From a checkpoint of a small encoder-decoder audio transcriber.
Model: 15.6M parameters, waveform 16khz input, encoder arch convnext, encoder norm rmsnorm, encoder num experts 16, encoder layers 12, encoder width 128, decoder norm layernorm, decoder activation quick_gelu.
Training: soap at rate 0.0014, 4200 steps, batches of 64.
Rows from block 3 of the audio encoder of a small encoder-decoder audio transcriber, named by matrix and row number. Rows with one number within an expert belong to one neuron, the router's apart. Each number is 128 + 24 x the weight over its row's rms, rounded and kept within 0 to 255. All counts start at 0. After the name is the row's rms in percent of the matrix's.
Before each expert's rows are labels from the 100 clips, of 14976, where the router gives the expert most weight on average: "responds to" is what is common among them. Only what is clearly more common there than usual is listed. The data: short read English sentences (LibriTTS-R). In brackets: how many of the 100, against the usual share in percent.
# router: router (encoder.blocks.3.mlp.router.weight, 16x128, trained with AdamW), inputs 0-127
# up: expert up (encoder.blocks.3.mlp.up, 16x128x128), inputs 0-127
# down: expert down (encoder.blocks.3.mlp.down, 16x128x128, transposed), outputs 0-127

# expert 3
responds to: the word "is" (34 vs 8.4); the word "was" (27 vs 9.7)
router.3 101 [108 159 113 120 141 108 134 161 156 114 112  72 133 134 157 154 131  98  97 123 119 146 169 136  65 120 110 134  84 156 149 147 134 151 133 136 143 135 123  87 108 116 110 133 100 140 123 125 149 163 123 148 174 118 116 107 126 165 141 126 109 156 108 192 144 121 107 121  86 146 141 119 167 133  87 125 123 113 134 103 181  82 146 113 159  99 161 126 156 131 126  96 125 114 155 153 126 159 177 109 120  93 110 124  82 139 103 107 131 118 114  87 105 156 144 157 123 161  97 140 149 131 110 123 131 127 138 102]
up.0 099 [145 118 113 116 127 101 129 120 148 113 137 138  91 115 110 169 177 125 151 101 128  93  97 138 118  78  67  97 137 149 109 117 132 145 126 129  87 113 107 134 134 132 128 128 153  72 143 124 130 105 151  98  74 114 120 123 144  97 136  93 139 119 157 112 138 102  90 130 128 117 156 102 164 124 119 137 118 153 138 138 104 138 117 135 118 117  84 160 143 113  75 116 173 150 138 146  96 140  90 142 145 118 137 119 146 115 170 152 132 122 166 139 126 134 143 175 144 169 113 109 125  99 125 187 101 110  96  81]
down.0 099 [152 162 145 135 118 110 175 149 121 169 140  98 144 136 110  85  83  93 115 167 145 155 116 155 142 133 162 134 112 156 120 151 146 105 164 152 149 153 121 148 123 116 113 164 111  93 102 110 160 122 183 128 129 124 127 143 127  93 102  71 117 160 103 145 173 115 151 121 100 121 131 140 170 154 121 109 148 163 143 148 153 124 129 156 135 145 103 102 118 115 144 137 133 137 135 164 139 115 111 141  87 145 136 159 113 137 142 141 123 187 112 161 106 169 148 160 109 141 128 110 163  93  98 139 127 142 173 135]
up.1 099 [118 145 135 146 120 121 142 124 116 114 153 117  89 151 181 133 142 126 124 100 134 122 163 131 121 142 133  90 109 141 104 151 129 119 119 124 135 126 148 165 151  80 123  81  75 142 107 122  91 125 147 100 105 108 127 111 126 125 127 117  95 135 155 155 154 120  57 156 120 142 105 108 134 131 118 128 124 121 110 107 127 141 146 100  94 141 100 191 117 199  92 127 121 117 182 170 132 144 126 163 145  79 140 106 163 163 150 137 134 126 124  98  96 106 167 110 160 129 107 147 147 125 158 100 135 142 138 113]
down.1 096 [ 86  93 158 120 149 133 147 131 127 118 130 179 128 123 131 115 138 146 122 129 109 111 158 152 147 121 116  83 112 145 108 117 171 155 114 144 132 148 134 145 108 134 134 167 116 122 126 153 123 118 113 109 100 126 120 119 154 174 114 155 171 165 138 144  99 111  97 122 157  88 120  85 119  79 161  96 116 121 140 163 104 110  89 128 159  96 107 191 139 179 146 142 147 135 152 120 132 126 134 131 138 185 165 149 132  91 124  85  91 128 123 156 123 100 142 122  97 120 126 102 132 141 166 166 118 130 169 134]
up.2 098 [138 164  93  90 140 131 119 128 109 102 131 122 145 134 167 103 170 157 123  62  96 111 131 172 105 142 166 141 100 153 109 112 113  80 156  94 161 119 112 143 122 154 128  61 172 148 137 110 132 133 150 143 103  84 117 108 149 151 141 111 148 155 145 131 118 102 100 136 142 111 111  97 109 127 119 167 152 133 150 100 127 117  98 147 148 103 115 129 132 126 139 103 103 149 110 157 110 112 128 161 126 165 142 144 116 108 131 108 149 116 126  96 139 134 126 139 177 140  92 107 103 111  65 111 124  84 142 128]
down.2 102 [ 90 164 133 117 112 171  94 167 113  93 131 144 101 112 123 171 110 120 123 124 108 129 135  95  67 135  98 131 137 119 116 132 125 157 133 116 149 146 178 123 170 123 151 142 145 139 108 128 191 106 166  86 127 122 138  95 144 148 118 128 130 119  67 112 133 135  89 163 150 170 150 133 152 111 130 148 119 121 131 103  76 100 119 128 124 133  77 171 123 164 133 106 133  98 131 133 143 124 148  95 144 105 129 168 114 126 161 162  99  99 158 161 143 130 114 109 135 128 137 138 157 108 139 106 132 101 155 126]

# expert 14
responds to: voice: male (81 vs 46.3); the word "the" (65 vs 25); the word "to" (34 vs 14.7); the word "of" (33 vs 9.8)
router.14 109 [ 96 121  94 152 113 137 123 134 140 123 158 108 167 177 148 160 143 107 160 157 115 147 119 129 179 142 111 123 132 103 107 133 152 155 132  86 128 124 154 156 141  93 149 112 129 162  93 132 111 106 144 106 119 122 111 106 155 148 122 133 116 112 140  99 134 119 119 120  97  86 164 142 107  88  79 153 112 114 118 109 112 115 186  86 109  83  84 160 126 132 136 118 123 104 106 136  83 121 126 128 161 187 160 171 143 100  72 140 138 149 168 142 119 123 120 150 121 157 145 138 126  97 139 121 135 124 120 104]
up.0 099 [132 111  83 165  96 147 118 116 150 153 172 133 193 116 155 132 137 132 166 117 135 175 138 139 113 130 109 105 108 149 152 146 120 103 139 109 111 113 161 113 110 118 130  95 119 127 131 103 140 123 146 132 109 120 111 118 136 156 111 191 130 108 165 116 142 149 131 151 109 110 146 125 154  86 140 163 208 149 140 117 120 105 176 142 132 123 111 140 109 136 112  73  67  84 140 119  90 123 136 132 158 131 137 139 111 133 166 154 144 143  99 104 170 119 126 149 142 139 126 140 129 106 108 163 147 133 158 139]
down.0 097 [152 136 134 116 115 106 107 115 132 135 122 102 105 133 128 177 108 157 167 163 171 108 141 118 145 138 132 135  74 121 155 117 152 170 160 145 105 141 133 130 139 109 133 123 126 121 127 149 152  96 144 146 104  74  88 116 111 122  77 146 137 124  93 149 106  86  95  64  85 128 132 137 172 109 114 132 133 116 121 171 132 159 110 122 110 107 119 141  82 115 105 158 113 138 131 149 153 134 140 133 121 129 104 143 139 131 119 132  75 123 101 160 132 121 109 162 104 122  90  95  92  69 123  93 113 102 129 141]
up.1 108 [116  76 119 114 155 145  89  63 143 101 138 154 115 171 112 116 118  93 133 109 115  93 137 136 133 122 151 159  91 166 114  96 125 120 172 103 176 112 116 121 118 114  79 142 141 165 135 114 130 143 119 114 159 131 122 114 105 149  68 127 121 118 153 124 116 120 130 155 170 126  88 148 111 138 100 143 126 139 130 145 115 124 182  83 153 153 181 140 128 176 116 122 126 135 126 135 121 111  78 141 108 127 115 101  96 111 134 149 117 123 107 107 129 142 176 141  91 132 139 171 151 129 118 111 151 112 123 113]
down.1 101 [178 156 106 110 141  99  83 129 152 112 112 100 142 172 136  98 105 168 136 152 168 127 107 118 119 171 119 139 134 103 107 129 155 183 128 111 121 131 152 102 127  93 171 132 124 117 160 123 108 145 115 178  97  98 120 144 111 136 136 134 104 139 116 144 114 140 142 127 140 141 144 142 122 135 142 133 130 187 124 147 132 157 105 153 160 110 156 189 147  90 115 104 132  94 116 140 120 108  91 142 135 160 141 142 149 117 142 127  95 175 115 128 133  63 113 102 150 117 168  94 155 130 130 126 119 129 168  98]
up.2 093 [113 105 129 111 168 115 160 116 180 125 145 147 107 145 136 138 140  85 129 143 145 119  91  97 145 136 150 109 145 107 126 107 130 145 124 130 162 149 120 125 127 125 153 123 125 139 156 137 128 153 127 157  68 141 134 136 105 111 120  91 128  96 157 157 158 103 107 106 155 128  90 133 126 149 156 147  99 133 124 120  93 129 104  93 136 161 174 115 123 138 117 166 191 112 153 138 160 167 123 166 163  77 100 127 153 134 110 113 127 109 123 180  88 121 197 125 132 151 132 130  95 127 130 123 158 126 127 174]
down.2 093 [110 155 121  97 182 108 130 106 109 142 137 127 140 144 133 133 143  94 101  89 160 117 148 122 135 134 113 126 149 111 119 158 135 114 150  95 134 156 141 132 149 114 155 102 128  82 152  89 110 126 102  85 177 126 147 111 127 116 109 157  88 159 128 117 148 134 131 145 122 119 147 153 132 136 124  89 118 118 160 131 144 161 103 117 145  93 129 107 140 183  99 181 145  92 116 135  83 151 126 155 133 108 136 132  83 116 133 123 157  90 157 145 163 116 179  83 132 156 161 143 135 143 161 130  91 159 136  85]

# expert 15
responds to: the word "and" (29 vs 10.4)
router.15 114 [143 149 121  90 127 110 135 140 106 141 156 108 121 108 112 175 102 100  90  98 132 149 130 134 153  98 117 146 126 169 106 135 120 135 102 135 112  97 148 136 139 122 118 131 107 134 149 142  91 118 149 161 128 128  85 141 115 147 105 160 156 113 131 106  88 124 120 158  82 114 125 145 101  96  72 117 134 125 156 136 120 136 115 105 117 176 129 129 133 112  98 153 139 127 102 135 169 141  67 143 100  86  82 164 158 118  72 100 109 115 110  96 134 133 110 170 104 130 119 121 173 151 160 116 151 141  79 114]
up.0 096 [146 126 176 101  71 134 102 160 143 132 168 131 144 115 110 179 185 108 131 153 149 132  90 109 119 111 135 134 131 128 116 142  90 119 148 145 136 140 135 120 103  94 124  73 139 116 163 128 152 112 123 125 119 129 146 141 137 146 118 134 129 105 108 150 124 114 161 124 136 168 109 165 120  98 175 179 130 164 123 148  78 117 115 119 152 142 155 131  92 108 142 106 147 160 182  84 126 155 135 126 102 128 115  84 146 148 110 101 113 118 111 133 128 106 176 105 136 113 120 103  86 152 107 155 133 159 123 150]
down.0 097 [100 135 162 134 146 140 144 134 128  96 138 169 150 138 137 172 154 135  95 113 109  61 127 148 125 154 124 155 127 106 135 118 113 132  85 118 101 144 197 154 106 114 155 174 148 109 115 126 109 102 100  90 126 146 156 133 129 128 123 128 118 130 108 129 137 167 154 114 136 170 115 157 132 143 110 159 131 142  91 146  79 121 128 112 100 116 110 127  72 145 146  92  91 115 143 149 116 162 130 133  85 128 129  71 121 152  87 105 150 119 142 146 122 132  99 168 131 119 178 129 163 136 123 113 124 105 107 136]
up.1 108 [126 125 160 165 151  74 115  89 136 176 114  89 118  84 137 143 115 100 129 120 134 146 124 125 108 144 137 113 134 105 125 110 142 150 107 113 136 121 167 168 159 117 146 139 138 152 120  94 140 161 142 131 148 130 100 153 114 135 164 113 155 145 101 145 122 113 162 157 112 126 182 162 142 148 118  93 190 132 136 123 143 148 126 126 135 118 165  96 153 176 156 138  98 117 122 164 136 131 128 128 175 125 142 154 140 159 150 169 110 127 101 142 142 107 101 138 140 163 154 130 135 111 170 132 158  83  92  83]
down.1 095 [147 142 161 109 127 127 107 130 120  82 137 127 156 135  97 130 129 141 127 125 144 182 116 133  94 140 112 140 116 154 134 105 145 129  83 144  89 133 176 103  92 160  98 116  71 112 134 120 135 115  74 121 123 129 145 122  98 136 127 121 109 150 129 125  85 189  94 111 119  63 135 137 145  97 105 109 114 114 192 139 106 152 111 146 133 170 126 131 127 168 182 115 101 125 151 134 107 133 163 100 105 107 108 147 141  96 108 114 109 119 156 138 139 126 125  91 120 114  99 147 144 148 143  91 142 117 121  99]
up.2 088 [128  92 143 141 150  72 148 157 126 160  99 132  74  96 174 116 109 140 145 147 145 120 103 126 129 134 149 103 138 126 137 142 130 108 114 122 153 139  87 179 126 142 165 150 151  94 174 121 115 137 127 157 126 138 151 136 107 111 168 116 141 116 128  97 142 118 101 114 148  95  89 157 105 154 139 123 135 151 124  99 136 155  89 159 132 131 157 113 154 165 150 110 144 129  76 144 141 197 119 107 157 104 146 135 137 117  95 143  74 151 119 150 152 149 121 123 128 124 101 121  88 133 138 103 140 117 181 130]
down.2 099 [121 138 111  53 134  60 136 124 128 108 147 132  90 142 123 116 135 132 170 160 107 143 100 120 117 100 100 116 158 101 138 126 118 120 132 113 127 128 164 158 132 113 173 150 146 106 109 114 128 123 128 111 140 134 141 100 130 149 107 125 156  77  74 100 125 135 145 139 171 117 104 159 130 153 119 139 144 113 121 127 145 154 168 140 148 100 197 126 122 120 127  71 145 141 112 142 117 123 128 130 131 142 119 180 150 144 140 182 154 156 137 121 161 110 117 134 141 105 125 188 131 161 112  95 138 101 137 116]

# expert 10
responds to: voice: female (83 vs 53.7); the word "me" (32 vs 5.1)
router.10 102 [115 127 104  89 148 132 149 133 116 111 125 102 116 153 152 137 131 136  78 110 106  94 136 137 155  93  98 121 146 125 102 131 120 147 113 161  82 150  91 141 124 109  88 115 131 117 118 110 102 151 116 119 133 156 165 124 109  82 143 108 109 111 111 152 154  88 122  72 128 166 129 156 110 150 142 124 100 159 118 161 119 109 160 107 106 103 141 145 100 134 106 150 131 142 179 136  65 127 129 167 145 180 151 114 178 149 114 140 141 129 141 125 159 148 138  91 132  90 150 133 100 112  89 142  97 136 166 142]
up.0 092 [119 114  78 132 124 164  92 144 131 142 182 124 167 116 161 127 127  96 163 143 123 129  93 110 161  52 141 123 118 172 131 150 141 139 141 163 124 126 138 107 111 114 115 122  93 132  85 108 102 164 142 131 106  98 128 127  89  97 127 127 141  92 159 123 140 148 124 114 138 137  88 135 129 125 101  96 129 139 132 158  98  93 134 128 133 148 171 133 157 146 101 167 142 113 166 122 126 123 115 121 124 152 139  81 149 129 105 134 135 138 132 137 120 100 115 117 125 124 135 154 126 112  64 175 176 109 158 172]
down.0 095 [145 114 112 161 111 129 111 113 104  96 108 125  80 152 124  82 148 137 125 128 132 121 149 137 114  95 133 127 115 128  95  90 128  60 126 146 133 120 156 151 155 155 135 147 171 125 147 156 133 116 122 133 133 138 106 144 141 102 164  78 109 118 130 160 142 105 139 127 126 156 100 107 128 136 132 155 108 158  96 149 154 111 137 139 143 109 102 137  76 142 104  86 144 108 182 137 137 129  96 105 145 104 140 124 101 111 146 164 146 153 155  86  96 141 128 119 124 161 166 111 155 124 178 145 133 184  75 149]
up.1 095 [ 99 142 146 158 131 113 113  85 107 141 123 126 162 142 101 125 132  69 131 142  96 131 134 109 132  91 117 148 155 116 139 126 112 146 113 137 144 109 137 149 133 146 113 138 111  93 190  92 142 145 121 125 102  89  97 144 108 130  95 159 120 102 179 114  95 153 129 121 112 160 155 146 100 126 114 114 131 119 149 147 111 125 191 130 124 169 141 100 123 127 121 111  65 122 138 167 122 120 130 111 113 144 156 127 134 150 127 175 104  77 180 114 141 111 108 162 114 150  98  91 153 114 106 155 121 153 108 169]
down.1 100 [125 119 109 138 161 103 122 128 111 125 163 115 163 123 121 132 131 159 131 145 142 117 105 131 116 124 129 137 124  97  65 110 189  63 153 133 150 143 134 110 148 140  92 133 128 165  99 135 107 142 127 138 159 147 157 200 101  93 156  70  94 122 138 109 152 126 102 128 112 120  86 111 147  99 124 124 118 139 126 119 129 130 176 134 157 131 126 148 117 127 112 107 100 126  93 121 152 129 122 150  82  97 124 116  96 113 156 149 155 115 127 115  88 108 132  53 114 144 169 105 146 148 132 131 123 130 130 109]
up.2 077 [161  81 112 176 131 118 142  95 145  88  91 130 197 131 136 129 144 102 108 142  99 113 113 119  97 115 117  81 128 157 127 158 107 138 128 156 125  95 158 154 128 118  96 165 109 133 137 152 131 148 164 156 101 141 146 113 167 104 144 152  95 106 126 135 100 134 163  89  76 136 130 120 109 134 125 107  97 127 190 123 117 111 147 125 128 110 165 129 116 111 122 152  84 131 119 120 117 151 130 105 108 134 167 122 139 118 164 139 154 114 142  91 129  87  87 100 138 124 142 132 155 131 121 155  78 138 157 128]
down.2 091 [158 145 129 109 149 102 131 118 102 147 105 129 137 133 140 159 150 142 123 134 126 167 101 130 111 173 153 157 136  95  81 115  97  78 159 173 122 138 134 174 129 121  92 124  91  99 155  82 158 180 121 120 118 117 108 171 146 116 135 113 141 141 143 122 160 140 127 111 130 131 199 186 127 115  88 105 101 110 125 123 142 159 169 128 176 139 124 138 135 123  92 102 157 119 159 101 125 124  96 158 135 116 130 123 139 128 117 154 117 154 134 122 122 162 113  81 116 116 152 120 160 139 148 122 116 160 135 146]

# expert 7
responds to: the word "the" (54 vs 25); the word "and" (27 vs 10.4)
router.7 113 [ 99 106 106 151 101 162 140 126 144 142 162 114 109 116  98 149 152 131 130 163 154 100  96 112 147  97 137 121 172  91 150 144 116 155 153 114 150 141 121  98 111 162 180 159 102  98 167 121 143  78 170 126 134 144 135 111 166 126 141 140 122 153 134 103 168 145 140 138 166 121 160 157 114 121 164 145 133 118 110 123 151 167 177 162 135 112 138 159 130  98 123 125 159 125 135 118 132 123 138  87 133 106 109 107  97 141 149 112  77 144 128 143 121  89 114 176  90 170 102 108 105 108 109 119 116 163 146 120]
up.0 100 [157 121 151 130 117 119 142 146 190 126 147 138 107 153 136 126 156 112 116 146 117 116 107  91 152 110 127  98 128 120 147  87 144  87 124 114 117  87 143 143 145 150 139 180 153 126 174 156 148 111 117 125 170 112 179 138 140 109  91 142 142 111 104 146 151 151 167 131 159 150 146 164  97 116 122 116 136 174 162  97 108 160 135 182 120 123 132 133  98 180 157 143 166 143 103 122 149  86 148 134 138 137 137 131 147  94 139 173 118 106 125 178 106 133 115  91  98 109 126 134 114 110 129 162 135 111 114 146]
down.0 105 [146 102 124 104 125 150 101 154 107 119 138 130 111 123 126 149 135 165 138  91 108 174 125 167 135 117 109 166 132 129 106 131 148 139 157 128 118  99 167 104 102 138 158 123 118 146 125 135 201 118 124  91 153  95 111 124 136 114 133  74 146 104 145  97 123 135  99  96 116 109 122 113 145  89 136 115 145  73 142 125  92 128 164 110 149 108 116 102 125 149 108 158 156 130 118 133 126 150 147 153 137 134 135 135 190 151 134  80 157 161 139 113  95 105 134  94 143  85 183  94 119 131 111 133 118 179 142 122]
up.1 101 [141 138 139 120  89 132 129  90 110  88 134 154  94 118 179  98 126  82 138 137  87  92 114 135 124 109 160 145 107 155 115  87 143 111 168 159 124 116 155 116 125 132 141 158 175 125 163 181 139 137 131 111 131 118 109  91 150 117 120  98 158  95 111 173 129  93 133 118 144 144  98 133 140 182 111 130 103 142 100 185 155 141 122  63 105 158 142 115 106 115 121 133  93 144 134  97 129 118 112 150 118 127 157 129 132 132 148 113 114  99 156 165 131 120 149 119 123 153 111 153 132 106 144 157 111  82 140 126]
down.1 095 [128 107 132  86  97 131 115 152  82 129 175 135 170 121 118 160 118 107 103 138 146 180 137 131 102 129  93 143 119 145  98 125 131 166 163 127 118 149 148 109 111 129 103 116 145 144 129 156 151 139  64 117 113 146 167 159 158 118 151 138 159 137 115 116 116  98  88 140 137 116 156 132 137  84 134 156 106  71 127 121 162 163 136 113 113  92  89 159 151 134 128 115 128 126 121  95 108 134 144 146 122 126 123 125 148 143 154 159 151 129 135  95  80 124 135 100 156 137  64 175  89 147 127 145 129 141  96 123]
up.2 111 [135 125 111 111 115 121 134 152 117 128 185  77 112 117 116 118 109 119 159 123 143 116 145 170 113  78 142 139 134 162 123 141 111 129 190 123 110 135 113  90 116 174 107 127 131 101 135 108 173 140 110 128  88  94 161 135 131 117 142 112 129 116  85 147 132 123 136 137 140 151  82 122 126 145 121 150  96 146 115 142 100 114 122 107 148 116 144 104 124 105  48 184 137 191 179 131 136 142 150 141 120 110  79 135 132 147  92 142 110 109 150 137 120 153 141 134 147 122  84 116 132 141 107 137 122 136  95 155]
down.2 108 [137 124 159  74 144 122 135 115 108 100 126 158 146 126 134 136 150 159 126 119 120 115  78  79 115 121 141 169 108 112 107 150 138 121 139 122 107 119  90 116 142 147  79 155 147 213 136 114 172 130 134 145 150 119 129 118 121 105 142 120 123  89 141 135 116 141 179 139 126 132 163 128 125 163 119 122 174 139 132 143 100 149 136 148  94 134 164 142 123 109 149  92 152 106 112 158 107 117 137 127 141 173 125 128 102 156 153 121 140 112 125 132 117 171 142 145  90  92 165  94 127 105 135  68 101  88 137 150]

# expert 1
responds to: the word "i" (41 vs 17.9)
router.1 113 [108  95 175 118 118  90 122  93 137 144 110 130 120 134 121 121 139 164 171 118 154 158  99 129 127  91 120 118 145 156  88  96 104 122 122 103 147 156 100 111  99 166 164 106 177  84 118 125 145 113 156 121  96 104 139 158 107 114 146  79 170 133 126 171 121 150  89 124 169 103  82 105 119 125 135 128 133 115 122 126  82 131 121 157 114 100 133 101 118  93  98 139  97 134 137 114 124 137 160 141  95 173 127 113 128 156 107 107 106 140 139 133 111 106  97 147 159 171 135 117 135 111 121 160  99 147  99 160]
up.0 106 [157 116 103 102 136 130  86 136 144 124 117 143 162 159 138 137 114 128 131 136 110 131 125 124 126 129 122 138 134 131 113 146 126  79 114 110 108 100 155 113 122 137 139  56 116 102 181 151 114 117 158 135 166 100  63 104 143 151  81 155 147 100 128 132 106 158 149 136 119 167 165 104 120 136  79 140 146 116 128 156 115 134 154 145 102 119  91 174 101 122 105 113 120 125  66 115 115  96 120 119 134 152 144 106 102 137 153 143 182 133  96  82 141  97 111 145 118 141 131 122 170 131  93 164 110 124 128 123]
down.0 101 [106 133 114 168 145  81 178 115 103 101 102 144 119 134 130 130 123 156 146 143 111 139  97 147 125 124  90 115  81 117 124 104 111 118 165  91  91 124 123 143  86 134 105 141 145 127 108 108 125  98 155 159 145 149 125 112  98  90 118  89 136 113  97 146 104 129 130 171 100 148 133 119 119 128  99  88  93  86 121 158 141 102 131 114 135 107 165  97 131 156 125 129 121 144 133 107 128 122  83  85 140 172 128 144 152 128 149 120 146 115 158  95 121 140  85 121 161 144 142 122  88 182 165 162 116 134 100 169]
up.1 080 [139 166  85 121 158 122 119 110 160 110 121 125 114  95 140 148 121 123 108  86 102 136 111 110  81 115 127 115 170 149 156 147 104 103 145 148  85 136 100 122 102  94 144 131 138 127 134 132 148 118 152 114 133  87 144 119  89 120 138 113 125 160  81 139 149  83 130 191 134 136 154 125 128 125 171 114 130 166 114 123 146 141 134 151 126 127 137 155  99 107 103 176 151 161 150 150 119 120  99 145 134 136 115 193 111 130 168  96 112 137  57 151 123 123 130 152 152 145  89 122 143 173 134 122 104 138 153 124]
down.1 093 [105 133 141 105  97 155 105 105 126 129 103 152 199 166 161 157 146  90 134 124 130 142 133 146 133 102 124 121 166 119 140 123  93 157 133 147 132 127 116  91 151 145 122 105  73 129 113 150 156 131 109 118  90 136 143 144 112  92  91 159 143 122 109 173 113  88 127 133 120 108 136 150 181 116 105 133  95  38 109 132 147 148 111 109 134 138 118 122 117 173 145 155 109  96 146 130 111 124 151 104 116 116 156 158 122 137 128 103  78 123 141 161 148 110 133 124 112 143 109 144 174 135 117 101 140 141 150 138]
up.2 092 [178  87 157 105 110 125  94 159  98 131 154 102 149 156 141 114 131 121 110 154  97 108 104 141 151 128 122 132 130 111 146 175 139 162  91 126 115 110 137 136 142 122 109 147 141 159 119 125  88 131 135 106 138 124 169  85 134 106 136 135  93 117 181 124  98 155 130 143 140 134 110 122 122 106 189 113 132 137 124 146 104  91 104 143 127 127 159 140  85  95 147 129  90 131 168 108  99  96 126 195 136 150  62 123 116 168 119 119 140  99 147 137 143 113 157 135 158 113 141 138 111 171 114 127 149 143 105 153]
down.2 094 [146 100 137 134 150 187 147 150 144 148 148  93 177 129 147 137 123 122 107 140 165 126 115 165  86 133 170 130 117 176 149 157 178  91  63 139 130 157 109 110 126 149 117 134 123 127 153 163 148 107 145 138 123 166 115  90 121 127 112 160 105  93  94 143 131 143 138 168 117 139 105 110 163 115 127 158  94 142 101 146 131 138  81 154 117 113  78 119 138 128 113 104 144 164  74 109 128 152 121 139 140 121 143 122 147 113 126 131 133 118 160 111  92 136 129 117 125 171 148 135 110 136 115 115 152 157 171 109]

# expert 2
responds to: voice: female (90 vs 53.7)
router.2 101 [136  88 185 116  98 155 113  89 124 145 106 163 128 118 119 123 104 119  98 147 125 102 101 113 156 118 135 156 163 119 107  98 135 101 140 136 107 105 112 157 113 135 118  98 166  99 152 108 110 121 160 105 122 105  99 126 126  85  89 172 169 145 152 104 154 135 135 161 159 158 172 116 129 163 110  93 109 135 122 132 122 165 142 125 108 138 126 110 151 104 134  97 157 118 109 145 145  90  96 160 147  97 137 131 145 166 166 156 123 141 139  89 121 126 148  88 168 150 119 112 179 138 110 111  94 146 118 114]
up.0 097 [111 111 135 149 128  82 164 163 137 127 148 132 105 128 106 112 115 114 142 182 125 126 119  79 138  99 141  86 177 106 119 135 135 125 164 131 127 122 143 146 153 109 169 146 133  92 129 110 103  90 138  93 147 124 126 153 157 103 126 131 165  70 136 106 119 136 104 120 127 129 153 100 112 108 140 101 107 121 105  96 122 161 126 135  86  93 150 140 134 143 131  99 177 147 142 121 148 132 143 118 169 125  83 106 111 180 115 101 133 140 145 134 149 110 119 139 144 151 113  77 120 169  99 148 147 120  60 128]
down.0 102 [152 109 146 127 126 145 130 131  75 130 131 115  96 126 127 144 115 185 138 176 130 170 135 140 113 121 105 125 176 128 162 146 141 135 133 105  59 127 144 148 142 193 130 145 142 117 181 138 115  96 106  82 118 127 149  97 145 124  98 145 127 133 107 141 115 130 117 131 178 131  88 129 128 121 128 120 117 137 183 162 103 157 127 120 137 135 148 120 145 158 133  99  99  67 155 137 171 129 111 106 111 130 146 172 160 162 104 151 133 109 159 110 151 127 152 111 126 124 114 132 100 135 145  81 139 118 137 147]
up.1 093 [122 111 140 152 153 150 113  97 132 134 120 141 150 129 100 119 126 129 151 117 167 142 155  85 154 119 144 170 145 127 123 146 138 189 151 150 121 186 143 151 122 168 138 112 125 110 136 140 160 167 140 133  77 109 134 112 121 112 115 102 136 162 115 146 159 150 114 128 146  71 161 116  94 155 109 133 145 131 130 160 117 158 145 148 153 113 124 115 166 130 133 135 151 164 138 137 161 105 181  75 129 105 149 116  79 102 129 130  74 143 100 153 117 150 127 114 150 141 122 173 145 112  98 129  86 116 113 155]
down.1 089 [ 79 121 110 130 114 128  89 146 140 167 129 139  70 133 114 145 135 177 155 148 106  89 146 161 127 122  87  86 103 144 123 109 144 120  97 115 111 145  96 113 122 131 162 137 126 129 165 128 171 100  86 141 132 145 124  97  81 120 180 106 154 129 163 139 117 124 108 105 108 173 126 175 107 143 117 114 136 138 140 127  92 141 111 127 114 110 155 128 113 120 114 150 107 114 167 173 127 141 116 106 108 116 113 129 114 144 132 129 141 158 178  84 108  81 112 134  87 126 155 129 133 188 143 130 121 146 129 146]
up.2 106 [147 158  84 121  90 113 129 138 154 127 156 144 122 154 140 105 159 136 119 151 121 108  71 122 119  94 101 121 142 132 139 130  99 128 162  58  90 134 142  97 119 204 160 141 129  95 158 163 128 146 135 131 114 142  99 150 159 139 117 114 162 130 114 103 126 107 133 123 151 117 115 160 155 135 148 125 104 150 105 131 127 133  62 133 154 120 149 138 129 135 111 135 104 121 137 105 147 144 146 173 125 159 135  79 122 103 111 148 131 104 155 142 137 143 189 166 145 152 131 122 114 133 146 118  94 143  80 123]
down.2 092 [152 138  98 100 123  98  94 113  78 114 162 153  96 110 135 132 119 189 109 142 130 182 142  82 101 102 156 123 152  98 132 108 119 146 145  63 116 132 154 127  86 102 101 114 106 166 135 140  88 151 107 118 162 125 165 126 119 118 134 106 130 122 108  91 133 100 119 172 159 138 157 114 152 123  97  93 145  58 114 143 108 117 141 112 139 114 105 135 117 139 143 125 145 161 115 124 138  99 149 131 110 168  98 117 135 112 120  85  96 128 126 122 143 153 137 128 141 128 113 138  92 141 105 137 130 163 125 159]